config = dict(
    arch='wavenet',
    model='sound classifier',
    dataset='synthesized solo parts of chorales (CocoChorales)',
    train_examples=39062,
    gain_aug_db=6,
    time_shift_ms=100,
    n_mels=80,
    hop_length=160,
    input='log_mel',
    spec_augment=False,
    win_length=512,
    targets=['instrument'],
    num_classes=13,
    norm='batchnorm',
    padding_mode='replicate',
    depths=[18],
    kernel_size=3,
    stem='single',
    widths=[384],
    loss='binary_cross_entropy',
    init='small_normal',
    residual_init='none',
    optimizer='muon',
    muon_scale='match_rms_adamw',
    lr=0.0047,
    momentum=0.95,
    nesterov=True,
    orthogonalizer='polar_express',
    adamw_lr_other_params=0.001,
    grad_clip=1.0,
    magnitude_pruning=0.7,
    steps=15800,
    batch_size=64,
    epochs=25.9,
    lr_schedule='cosine',
    final_lr_fraction=0,
    warmup_steps=1580,
    weight_decay=0.05,
    adamw_weight_decay_other_params=0.01,
)
Rows from block 10 of a small sound classifier, named by matrix and row number. Rows with one number belong to one channel. Each number is 128 + 32 x the weight over its row's rms, rounded and kept within 0 to 255. All counts start at 0.
After each channel's rows are labels from the 100 clips, of 14976, where the channel reaches its largest size: "strongest on" is what is common among them. Only what is clearly more common there than usual is listed. The data: synthesized solo parts of chorales (CocoChorales).
# filt: filter width-3 conv (model.blocks.10.filt.weight, 384x384x3, each kernel summed), inputs 0-95
# gate: gate width-3 conv (model.blocks.10.gate.weight, 384x384x3, each kernel summed), inputs 0-95
# out: residual pointwise conv (model.blocks.10.out.weight, 384x384x1, transposed), outputs 0-95

filt.370 [176 128  52 141 107 128  87 152 119 128 128 128 128  91  51  86 145 128 128 167 148 128 128 136 128 128 128 128 128 128 128 119 128 172 144 125 128 114  81 128 145 128 117 128 128  83 128  99 128 128 161 128 236 128 124 111  74 178 116 128 128 138 128 191 128 118 147 128 121 156 128 158 156 112  61 114 128  88 128 128 167 145 128 132 128 113 128  74 143 183 135 128  90 180 144 128]
gate.370 [170 113 123 128 178  81 152 149 128 162 128 110 128 100 128 128 128 164 128 128 155 112 125 128 138 128 128 121 128 128 167  37 128 106 128 128 172 108  63 128 128 128 106 128 128 205 212 128 152 128 184  82 128  87 163 128 191  81  99 128 128 178 104 128 128 128 128 128  60 168 128 128 100 126 153  97 128 158 128 128 128 175 148 209 128 134 128  53 140 252 152 128 170 177 128 165]
out.370 [128 128 128 128 128 128 107 128 128 128 111 144 197 185 128 115 128 128 128 111 128 128 128  84 128 111  77 128 179 128 128 128 128 128 128  48  91 128 128 128 128 128 128 160 243 128 128 128 128 128 128 128 128 128 211 128 128 128 128 128 128 128 128 128 128 128 128 128 128 128 128 112 128 180 128 128 128 128 128  31 128 236 128 128 128 162 128 128 128 119 128 128 128 179 142 128]
strongest on: cello

filt.211 [164  99 130 128 128 128  97 161 128 121 128 242 164 128 144 123  94 128 128 172 101 112 128 110 114 126  71 128 128 124 153 136 128 195 134 128 128 128 128 128  94 114 153 146 131 128 128 101 137 108 191 128 128 135 148  98 152  89 128 147 128  45 105 128 128 129 115 128 128  75 104 182 116 155 131 179 150 128 181 128 189 106 128 110 128  64 140 128  99 172 128  55 154 159  94 120]
gate.211 [ 86  99  73 107 128 128 128 128  62  63  86 122 212 128 121 128 128 132  87 128 122 128 128 128 113 155 128 155 128 169 128 128 128 128  80 128 128  93 128 167 110 200 128 160 128 128 122 157 105 155 149 128 157 128 128 128 113 128 128 166 131  10 150 128  61 108 103 106 104  58 100 128 154 124 128 110 128  60 109 128 158 128 119  69 128 128 128  92 107  58 167 128  81 128 135 128]
out.211 [128  61 128 128 164  99 128 128 128 128 105 108 128 128 128 128 128 128  22 128 128 169 128 154 186 156 128 128 128 235 128 128 128 128 128 128  57 128 128 128 128 128  58 128 128 128 128 128 146 128 128   0 128 128 128 100 128 128 128 128  51  89 128 248 160 128 128 128 128 128 128 128 187 128 128 128 110  75 128 128 128 128 128 109 128 128 133 128 128 128 128 128 128 255 213 128]
strongest on: flute

filt.132 [128 128 104 128 128  63 136 120 175 128 131 128 102 112 128  91 153  68 155  89 128 157  53 114 105 128 106 128 128 128 144 157 149 106 152 128 159 165  93 144 120  72  97 198 139  32 145 128 118 105 128 128 128 103 128 128 159 128 179 107 128 134 202 128 128 128 161  80 169 117  88  75  47 151 122 128 132 169 176 145  96 128 125 123 116 128 128 128 128 142  83 109 145 128 124 100]
gate.132 [ 69 186 128  34 135 155  67  68 128 102  92 128 159 137 138 127 141 120 128 128 199 134  59 110 128  94 128 121 150 158  60  99 111 128  43 171 121 107 128 128 128 128 128 128  82 128 128  97 189 128 204 128 181 109 131  92 147 109 119 128 128 174 128 128  64 128 128 128 164  58 170 128  77 123 128 128 128 166  31  98 126 128 128  93 128 128  92 128 128  98 128 165  93 128 128 148]
out.132 [128 128 128 128 128  71 128 192 128 128 128 108  73 174 128 128 128 108 128 128 128 179 128 128 128 128 193 128 128 128 128 128 128 128 128 128 128 128 128 128  33 213 128 128 166 128 128 128 128 128 139  47 128  31   7  64 128 128  67   5 128 128 128 128 151 128 116  91 128 128 128 128 128 111 128 128 128 111 128 128 128 128 128 177 128 128 162 128 128 151 128 128 107 128 128 128]
strongest on: cello

filt.160 [138 183  81  38  90 128  96 128 167 145 128 128 128  25 128 158 140 128 102 128 128 128 128 128  96  93 128 128 127 114 142 128 128  37 128 128 112 128 191 128  66 128 128 160 128 128 140 128 134 128 128 119 128 128 128 128 129 143 128 209  72  63  81 128 128 128 128 145 116 128 217  96 128 172 128  61 128 145  58 128 177 128 128 128 172 128 128 112 128 128 128 209 128  54  98 128]
gate.160 [128 128  71  10 124  68 128 156  68 128 149 128 128 106   1 128  94 162  97 116 128 128 128 156 123  56 124 133 172 115 128 128 128 178 128  54 157 128 107 224 143 133 122 128 128 152  62 136 151 128 128 115 128  78 155 122 105 128 128 112 105 152 128 126 128 128  78 114 128 128 128  95 128 155 134 128  90 126 128 123 128 128 110 104 128 197 128 128 128 101 128 128 128  89 128 111]
out.160 [185 128 203 128 128 128 128 128 116 128 128 128  81 128 210 128 128 128 128 128 128 128 128 128  43 128 128 128 128 181 195 157 128 234 128 128 128 128 128 149 128 128   0 133 128 128 128 128 128 128 128 204 173 128 128 128 128 242 169 128 128 189  76 128 128 198 190 128 255 128 128 128 128 128 128 128 128 128 128 128  99 164 128 128 128 128  42 153 123 128 128 128 102 128 134 128]
strongest on: flute

filt.188 [128 126 114 151 152 137 128 128 128   0 128 132 128 187  14 128 128 128 128 128 131 134 128 128 144 128 128 128 151 128 128 116 128 128  91 128 125 195 128 128 159 142 128 128 128 128 142  90 151 155 110 161  95 155  39 156 125 128 122 134 154 128 116 128 116 128 192 167 107 191 128 121 128  85  99 151 128 120 128 118 143 128 154  67 131 178 128 141 132 218 128 128 101  97 128 128]
gate.188 [128 128 128 147 128 146 128 140  96 164 102 121 156 111 128 102 128 128 138 128 128 142 128  74 139  92 128 144 128 227 110 128 128 142 114 132 128 128 163  58 114 128  83 157 124 179 128 128 150 121 147  94 128 128 190 128 128  73  96 213 145 161 128 128 100 128 128 128 128 128 128 204 128 128 158 199 128 128  82 127 128 114 114 128  84 198 109 128 128 116 128 128 128 128 160 128]
out.188 [128 168  82 100 128 128 128 128 128 128 128 128 128 128  87 128 255 128 128 128 128 128  36 128 128  45 128 128 128 128 128 128  35 128 128 128 128 128 124 128 179 169 128 128 128  76  74  87 182 128 128 128 128 195   0 128 128 168 128 128 128 128 198 128 128 128  75 128 128 128 128 128 128 110  63 128 128 128 128 123 128 128 120 128 128 217 128 142 128 128 128 128 128 128 128 128]
strongest on: flute

filt.97 [128 173 128 128  78 128 128 141  93 145 111 128 153 128 128 128 112  41 153 128 128 177 114  91 144 119 128 128 134 128 123  73  78 128  71 128 142 141 128 128 122 103 128 130 128 128  64 143 137 130 128 252  94 128 157 111 165 128  83 128 128 108 139 128 128  72 126  99  58 147 147 107 128 162 128 177  70 128 128 128 161 224 128 128 165 175 199 128 128 128  91 180 196 128  57 156]
gate.97 [203 155 128 128 128 114 128 128 128 128 128 128 239  83 117 130 128 158 153 128 111 128 132 128 108 128  99 128 143 137 124 128  59 128 122 128 128 128 175 201 156 128 128 150 128 128 128  72 128 156 145 105 143 128 125  87 133 125 128 128 128 133  92 128  68 179 157 129 185  74  90 120 128 128 163 128 129 128 128 163 210  97 108 109  96 128 128 128 128 110 128 141 178 182 136 144]
out.97 [128 128 128 212  70 128 128  80 128 207  52 128  81 128 128 128 128  42 128 193 128 181 128 128 128 128  70  62 128 128 128 128 128 155 128 128 128 128  15 223 128 128 185 161 128 128 128 197 128 128 100  60 102 128 128 172 128 128 128  73 128 128 128  63 219 128  91 128 128 127 128 136 128 128 128 128 128 128 226 128 193 128 128 128 172 128 128 128 128 128 128 128 101 128  52 128]
strongest on: flute

filt.30 [ 93 123 128 128 128 128 165 128 107 136 128 123 207 136  94 128 179  58 150 111 103 128 128 128 190 120  82  91 164 128 112 128 142 155 103 128 149  93  90  92 185 152 169 136  38  91 188 192 133  94 181 118 161 183  94 102 138 131  89 195  87 128 128 128 115 141  74 128 113 159  48  80 128 147 116 128 114 128 195 119 169 193 106 128  49 128 152 185 125 128 103  91 128 155 145 128]
gate.30 [152 128 138 128 187 128 128 128 128 128 145 128 128  11 128 124  71  74 128 128 128 153 138 128 101 103 136 139 128 128 103 138 130 140 128 162 156 128 135 103 184 112 128 137   0 160 128 128 163 128 123 134 148 128 128 127 191 136 101 126 149 109 128 116 128 217  90 161 104  81 124 126 128 128 128 157 122 128  83 158 168 115 128 172 173 128 128 144 128 148  88 128 135 129 128 105]
out.30 [128 128 128 128 128 128 201 102 128 128 128 128 128 128 128 128 128 128 128  28 178 128 175 128 128 128 128 198 128 128 173 128 128 103  99 128 248 128 128 128  85 128 128  65 128 128  66  50  87 128 128 128 160 193 128 183 128 128 128 128  94 128 128 212 128 128 128 161 128 128 128 128 128 128 142 128 205 128 128 128 128  35  90 128 128 167 128 128   6 128 128 128 102 128 128 128]
strongest on: flute

filt.334 [128  87 204 152 111 105 112 128 128 128 110 128  39 128 128 128 128  41  33 155 128  87 216 106  93 112 128 196 128 155 128 128 128 103 128 109 128 131 156  94 232  87 117 151  70 145 214  87  89 210 112  54 109 128 145 177 128 122 121 156 128 236 128 181 128 128 128 128 170 106  99 128  35 128 113 128 166  59 128 128 128  43 152 106 151 128 128  83 104 128 128 107 137  96 128 107]
gate.334 [140 104 162  42 128 128 128 128 106  79 140 128 156  97  97 128 128 128 167 128 128 143 149  48 171 153 147 123 128 128 104 128 128 160 126 128 128 128 168 128 128 128 151 128 128  83 152 128 128 127 128 168 128 174 128 184 128 133 132  86 128  81 128 145 124 144 152 134 150 151  86 101  98 129 128 128 150 157 246  99 122 172 101 105 128 115 202 128 118 128   2 101 185 139 128 235]
out.334 [128 155  68 128 128 128 128 128 128  50 128 128 128 128 128 128 128 128  48  64  47 159 128 128 128 161 128 238 193 128 128 128 128 128 128 128 128 128 128 128 128  40  94 128  57 119 128 128 128 165 128 128 146 128 128 172 152 128 128 128 128 128 128 128 128 128 128  72 128 101 128 128 128 166 143 128  88 128 128 128 128 128 128 128 128 128 128 174 128 128 218 230 162 108  50   0]
strongest on: note D#4; viola; tuba

filt.90 [ 76 148 141 128 119 128 128 167 128 160  99 149 139 139 187 128 200 153 128 204 123 148 141 132 162 128 164 104 128 140 128  85 128 128 191  98  96  87 143 128 182 128 128 175 119 169 128 128 159 139 105 157 108 115 128 128 128 128 161 128 147 161 128 128 128 128 167 128  98 187 109 207  70 130 152 107 128 128 128  61 128  97 161 130 128  64 120 103 122  44 143 128 128 128 195  60]
gate.90 [ 89 183 115 128 166 104 116 128 151 116 128 128 152  99 107 146 153 195 153 128 128 158 145 171 164 128 128 177 111 128 128 128  55  77 128 128 128 101 128 104 128 128 128 128 144 127 153 113 128 128 107 128 128 166 128 137 108 128 168 128 112 118 141 130 120 152 139 128 195 107 225 126 128 147 128 128 189 107 128 177 164 123 128 156 131 128 128 150 128 128 160 128 177 128 123 101]
out.90 [128 136 128  69 128 128 128 128  26 128 128 128 128 125 146 128 128  66 128 128 128  68 168 128 128 128 117 131 128  59 128 128 128 128 128 128  80 110 128 128 128 128 128 128 128 128 128 128 128 128 128 128 154 128 128 128 143 128 128 128 128 103 128 128 116 128 118 193 128  46 128 128 128 223  73  98  96 128 128 153 128 128 128 128 128 128 143 128 128  94 128 174 173 128 128 128]
strongest on: flute

filt.125 [208 104 109 224 119 128 128 106 170 100 102 128 128 176 128 128 194 128 159 147 128 118 116 149 128 147 197 138  81  91 136 133 128 145 128 176 196 128 153 128 128  70  99 112  92 112 108 128 251  88 146  83 128 123 128 143 101 128  78 128  99 115 128  94 105 107 128  81 128  89 153 128 128 115 168 128 147  87 128  20 178 128 128 128 128 128 168 147 128 128 128 119 128 128 123 128]
gate.125 [ 90 128 128 128 159 128 128 128 128  86 128 128 128 124 128 125 128 161 110 112 128 153 119 104 167 128 128 154 152 128 172  83 128 100 165 128 149 129 154 145 128 144 128 146 128 128 148 161 225 142  87 100 106 128 128 167  96 128 128 128 128 128 128 128 112 128 149 151  19 128 142 164 128 142 170 128 128 128 133 128 128 128 128  14 160 128 128 131 128 128 128 128  96  76 112 130]
out.125 [128  40 128 128 128 128 186 128 128 128 128 128 128 128 128 128 128 128  62 128 147 128 128 128 128 128 128 128  28 128 210 161 128 128 128 128 128 135 128 201 128 128  44 128 128  45 128 128 128 171 128 128 160 156 128 128 128 128 128 128 128 128 191 128 108 128 128 128 128 106 128 128 128 128  38  75  98 128 128 128  97 128 128 128 128 111 128  74 128 128  20 128 121 128 128 128]
strongest on: tuba; note D#4; viola