A small sound classifier, trained from scratch: norm batchnorm, 39062 training examples.
Rows from block 9 of a small sound classifier, named by matrix and row number. Rows with one number belong to one channel. Each number is 128 + 32 x the weight over its row's rms, rounded and kept within 0 to 255. All counts start at 0. Numbers have three digits each.
After each channel's rows are labels from the 100 clips, of 14976, where the channel reaches its largest size: "top examples" is what is common among them. Only what is clearly more common there than usual is listed. The data: synthesized solo parts of chorales (CocoChorales). In brackets: how many of the 100, against the usual share in percent.
# filt: filter width-3 conv, dilation 16 (model.blocks.9.filt.weight, 384x384x3, each kernel summed), inputs 128-255
# gate: gate width-3 conv, dilation 16 (model.blocks.9.gate.weight, 384x384x3, each kernel summed), inputs 128-255
# out: residual pointwise conv (model.blocks.9.out.weight, 384x384x1, transposed), outputs 128-255

filt.370:128162096152168164064143169128130159115155096128128169086053173128128141083128107128124079137124174082128079128149132175128099176167093112144081119147165171129135128149178180065171181128128128186128157128104128128097167128156080071123137107176140128159128152102111123128128113054106102154110128128128095164122128128155148160128102168094151128128163124128089102107128174128202076113109
gate.370:083099229128128185104140128128036147185128182128112128128134092049106093177112137128128103173128150128128108117139084104128165128198115128103080064082128119088106128184134108128175068128128128128128153108099228139129141131196128066163112111086128096128128142128128099089198089083167161128146123128023168106179175152128133182139128152128149128128188128128128134128128076128163151047198
out.370:128231128128128128128102128128128066128067128071165128128128128128213128128128128000157128128128128128128128128128128128026131128128128128128128020128135128128128128128128128128128104118128180128128128255128128212128128128128128128098128128170128128128103229128128128200128128128128128128172128128130171128203128128128128128073128128128068152128128128126134128128086130128074128038128
top examples: flute (25 vs 8.7)

filt.336:078166136128150041128128128128128128128128128132128122128095104128147128169175100128138128130101097157173170143074167119163128128182127128128128185112156128128128128134128107110128128107123128128153052128147163099079128158098056154128128128128128106128124114137128117132094053110135189125128119128080116128126101117145128128115161128115159178128128191129084072143147108128098102164080
gate.336:128035169066151106128141128108154148128091181158128133128128211128128171128128147069099084142128094140128127128115145093146156178192122128097175128128139167137137126138152128090128119243128092146120128030128076187128128103143104216087091128128128109128110128079128090128170128128085128128101126119119175161132128164128155099142174087132128048152134128128161165062128106148069186120148
out.336:128128128128128047043084128159187128207136128128093058189128128128128128128147093128128130128128128128080202128128128128128128128128128128128128128128128128128128128037128128128208128128128138128050128128128128128128128128128128128128128128128255128128128132128128128128128128128128128023202128153128128128105128128128128132128128128128128128075128237128108128128128169128128096128128
top examples: trumpet (37 vs 7.9); viola (32 vs 8.4)

filt.104:127086166128128128139082128088090128099150149119113162116090161128128108113154128209097156076128187161128102128115149110160059116107128143128128151020128159053128128135154161101182168128128114128149215143188166080128128098104123090102168128147164128073128105152128128114128128128128128128107085128128117120128102113214119082128113128091116172079091049128110140128128090153113128138162
gate.104:128117128173134128093151128147079128169191139128130096128170178128122190128128123231155142135154128173146155128106128128175149128145119189128128128128128128128078205128128128128133128128109161132220208087127207143164097128128128079128149059117105110128075116128134142128062151128094095105187122111128115128128108128122128128090179128089098128146209158133118154102128195111122128128156
out.104:128086134128128088128128128128128203158128128128111118128153072128240128110128051128128128128128089087144128128128128128139128106128128091128128128128128128128165128128153130128128128128153128128128138141128128185128128128128226062187155128128128128254214189128128128128128128128128128128128128128128164155031220186128128128128180165128128128162128128208128128128157128128128233087128
top examples: tuba (27 vs 8.8)

filt.359:104136164134128128128128143135128128094128116156128146118081128215081102179120128100189128100089134165128147148128150097054157177128116087167089166120128097128139140095128128128128069128128128084128144097128192111067196128114093158150129154175128196109125124162128102128089108091170095093111156103157107101084096160137171164128079128094156128163077170088128184128163156128038121128046
gate.359:128128144168095158128128126128081128147165126128111128145168100128156128128166085099128128151163161169138161155116123128128142090141128128128128119128078128144158175137194145128128128113128181135074002175173118152128128157178128128165128103128141145128128138128130139175107119087168128155081128158151093095151128128173108108128122128175163095145112128142173071100128105128115128212166
out.359:128246128128208128128128128128128128128115128128128128128128128103078128160128183128128128128145128139128128128128128128128027128128128128128128043128128128128128128036186128128225148045128128128128008128128128039128128054128128128128046128135102128128128128082128128128143128189128128128128128034128128128198203175128128128128116128128128062128110154160128128164128067128128128128128
top examples: note B4 (26 vs 9.4)

filt.314:152099116066133168108123152144093128128114091128128128137128148128096131128106141091122129128170128155128155128134128070120128128159136153128128128151132176125155104102078144120198128150128142172111143128128153102097114152203128128128103083128128105219107128133128033109168128128128131158081128128105225174127133128128112128124128085137079077184073128166080196128128128130148096172039
gate.314:121128166041128117162114119128128128172119111128128177128128204128128116077115128151128128128128128098128128160169164128128164128176128133128072111128152155094164193131113115166161128152235128128128175149128183128118128118154163114128136149128128128140156143077074128128128128134128127161162128151128128112194164128163128176128195128128128127140164109102089181085106128082148072081131
out.314:128128110128172128128128128128045128128128128158076128093128128128000128128128128128128128128090128128128128128128128128069128128128155128128128128128128128128128095128056216128128255128128128128128128128128128128128081128128192128128136128039128128128128162111128173128128199128128128128128189011128084116128128177128072211128128128000128128058128115128128128128128157128066128157128
top examples: cello (39 vs 9.9); viola (32 vs 8.4)

filt.17:128128144094141128140098157164128100108098121116128084046104132128151104157128092143128068128084128052131128128100128122128093128105128128070128128146161128128189149179128129095048092146168146128128142218203135020128128128147066164133128092145128128080128068128128128172128122093171226159128141208128188113128128068160077138153083138135106128132128128089150149130124104064128087113081
gate.17:087175073128152148120156128103156162149128186120086205144128128159120108100132100079089128156151119128128134104128208046143128128156089119046148099172093086102128083128158101045154206126146128174128128128114131128167128079126161069128128137122128145119128153105128128128112128115128157080128128170162097052118128085076128148187158128146158067128128128104123059158128130177128145078098
out.17:128128128128171128128089128062118128128128128128128120128138128128128190167128082128128139128128128085216128128179128128105128128174173128128128128128128177128128128128128128206128128128128128128128128128128252113196128128128056138148176128162170128128128128128128150128128128128128128172128180128181128128175128128234020128255128128000128104113128128128052128128103142221128087128128
top examples: note D#4 (30 vs 11.5); cello (26 vs 9.9)

filt.254:095128128128149127075172087084120180071117066066114102115123146128128128128120128185128128128166128171139072128128128128220128128088160174128150128155128128160128087128069125128049096180128194151128081111128105105199128154128086096128128172114128150128133102173225156156128147145128168128137080047095136128186130177099097106095124128117128128111143140128053128191126128128116208096141
gate.254:101128128092110106128114149128128128128128197116149128128128205154090128107108160167131153125128149128103062128168112128104156128128069105064180046128128163093128110151136128128128092128106095169128128179104128106133128174148104175128117147128077128082169142128109118147102158113082094138093188095128092128127128128097080134067113128111128128126088106159095138102173128142128145159103
out.254:128155128128128070128128085237128254128128128128128128128128128128128128063128128128128097128128128128157041182128128128128128128128175128116128185128128132054152128128128128128128130128128128128128022128128088092128128128128128128128128126128128128128128071128021128128105084128128121088128128128128128045054128116128128128128128128075128128128128128162041062128190153157128128060153
top examples: note D#4 (29 vs 11.5); viola (26 vs 8.4); bassoon (25 vs 8.7)

filt.71:128175073128128101128114128139142087128045128196128128093138099164128125055162128128160129148174128077173128156110126128126128120128084128143128128128090158159128179148172128140128102191150128174096100115209162091128128154085128128109098105169139128174080094206128178201145175113128112102117128088167128127128128115117069128149074130128128085139141136113107148116128130128163138190156
gate.71:128154128128106128113112099128116059127128128128123167100119128086130128169100087104078128128196088128118128167099128158173164128054099128118120148128175128074128128128128128151128130128191034128135128072128180128000102128128100147128107128128088152179128255205151128121184065177162067145093128175128128171128084128128136111119154075147128128132054128143099146160160111128128128128145
out.71:128122128128128128128128128063128013128079183128128153032186159128128070128128128128235128203190128128236186119070055128128128128128128184058198128156128144128075128128159182128128159128128128211128128128128128128128128183128130128128128128128128128128128128128128128128128210128091182128128205128128128128128128128128128128053128128065128128128128128128128128128128128128128073128128
top examples: viola (29 vs 8.4); trumpet (26 vs 7.9)

filt.218:150127148106116128149141146128123151122126128149136128128101128159140064059097208128053128110131153128179184111128057118128044122106092121099128149126072063140128128121169128128128049090128115098103128115147127125086193128128128121161116128132130168128128125128231128128128149171182128192082174081081105116149156128082128149159083128128140162126070081075131186128143128120128076141128
gate.218:128128128117098109091128135111169157128176188096128128128146086128148152156128128178179105136049084173128128128128069063173149128061128079129084065109128128121175104128075177168128128195128168119101134054128077128128101106128087103128128128128111097128114151149099128110187128098096158128101128166093159122128093128103171116167198144164114081176128188099149104128128089150128128060103
out.218:053128128132184161128169128128128128128141095128128128109093128128048146128128128128128128005179128128128210128236224126128065196128128128128128128194128143050128128128128128177128151135128128054128128128128128128128154128188095128128128128136034128128122143039128128128128128073128128128103128176128128128128128128147202128128128128106128064127128128128128128128128140128078128128095
top examples: violin (35 vs 14); cello (29 vs 9.9)

filt.122:128096144128094207138143182081149099074126140134177173097128128128128101142128151079117102172097162134156128134128197094113128147097100076128172116148094082128070109126117121142107174144190128100068101174152160128128128128142128125155173103128128111128152142128094105128181105128116128143128177165086128111156128061132114154142091174113095128128114128095168196156128151128128128157111
gate.122:156049245132103155160075096161075128110149093157089128156129089145041097146053172128187129083128128128128128128148128108128128128150128212030136088174157133140153141113128129091128128201157128171186121101174047121163180153128128117116154157117131142128119192128128128128177128157127063151094092162128104079128115128128105144128117128128193128150059089169163168128128113154114165128128
out.122:128128128128128128062128128138128128112196128128128074128128128130128105128128128128160128128075128128128128128128134128148229128128128201128128128128106128128054128128128128166187128128081128128057128128160128128128128168128128128128128128128172067128128128128128128128128128128198067128128040128122150110128128128049128128191128175128128128128193170128128051128172126043128128128128
top examples: tuba (25 vs 8.8)

filt.240:128074128128128128128187091138123117128154066118093128054146122078128117128147119128094154128142119128128189128120128246183128128078112147097074193173073162145165102144128128128168089128128144128041128128128079056188154097069105072178128080128117108128134154128128137101128082148176106062128107071208081128092101164074174133117128128142167156217041096128159148130133167093186188118135
gate.240:128128059194153101135128104096163166128128128194128133177128177088128155206152142128158128163149159105177112156102128128128134128091126183128128141128128254155128119136128084119128128045128085128183128128119166128128149165116147096128128124093128146171128107147128128094128128128081121035163104128147146089149078051128107090108078128172112128128128146148175125125182102094114128128096
out.240:199068128128078128128128128076128128128128128128128128177170224166208055128128128128128128128128128102154128084128128128201128128128128047128242128156141128128081128178128128128128128128128043128162128128128128128047128128128128128128128128128082128195128128128128128054128192128128128113128128128128122018128128128128128128128128091101100128227128108128128128128129128128128106128184
top examples: flute (25 vs 8.7)

filt.318:128128127128197128166128153128139137128128128128128046128128175128109112144094141145128097095128106108089128128148158128128128128161128128084128128125128155103128128128128109055128120064118082128137128128148128128105128128056109129126128128064190094113132095128153234128150128102095144089128175128102176147128193176159112128112092128116108089128108128128081128100141065128174156109146
gate.318:157128128128149117132128110128128128145135128086174128162128142128128195133128128128135128146073128181173229193092071123173196128151124166130128128128148128159068096109136128128036162069128119138058128128127167138128128128128113128151135128119128150079128102128128128189105128128128112059128128159128137128172106049123175055145128128128128192128144128113117128100142128150128096138128
out.318:128128128097128128078128128128128179128128255128086128128128118128128128128128128099128126128128093151128128128128128045128128163139128128128128128000132062128115128128128225128128128128128193128128076128128218048128128128128128178160128128128128251128055128128128128128111128128128128105128164128128128212128076128091128128128128089210128128128128128128128128032085128128178128128173
top examples: cello (25 vs 9.9)

filt.83:128162128148102128183081118189144147139142128128128079122100158128203104134124149134128110105140104109137105128128067163083128131151166130150152169128136092128096124113128105128140170112128169128128128083079151088128076132128111128128106128146142128128128108128208128118128085083128033128128128154160128128128134128108128112086140128128128128099096128088133128131128105093128128112128
gate.83:128172097105092128128078168128073160131128128160053128128113097128128101093121144128168128091187076160144144128095128175198128142148083133016114128199159149128133128128128128128149117128094151128154100128128128138172128080096128083136136128187141128128133128090117128038099128135154140092164147127188128128128147106128175128128118128188128116128118080154128098128128062159128156128112
out.83:128128104128174128053128128128088128128216128099128128128128084147128128128128128128000128128128128128128090089106128160085134182128128128117102128128134128150128208222128050100128128128128128128128128128128036128128128128128128128034128128128128128128128128056128128128128128128104126128128128211128128076128128128128164128099081128128185128128185128128128128128138128128128128128128
top examples: flute (26 vs 8.7)

filt.331:185079128128109122128112128054094104149128128128128128121125125128128178128128077206136140138125064128121100133089112162083104159128128166128128141128113152128128115128200117128122118178163166128086128183128170128128178116105104057174091096192127128147128155112150146141154142116103087183128100099104171170122123093095128114169165140128098084128077126161128102091117128155128116128128
gate.331:170128141128080084128135105128094128118222128102128109179128131091073152128128128181144128128071128108128152128170090121133128128148120179118148128128138096125098230103074080093128133128128150154161128153128144157160128205182119125128159133106104152107111128128128151143128185128129128128128206172177128105128128128153189128088113142128194185048128101087203144092128193095132136128128
out.331:140128128128128128128128128128128128128128128128128128128128128099128205128122128128128128075128186064166128035128128095128128128128128128128128128191128128128091128128140128128128128128128128128128132128128128166128128128128128128066084128146128128128128128207128128128128128069128128128128128128128128128128128128128220128128128128128148163128128128222128128128087074180106174128208
top examples: viola (27 vs 8.4)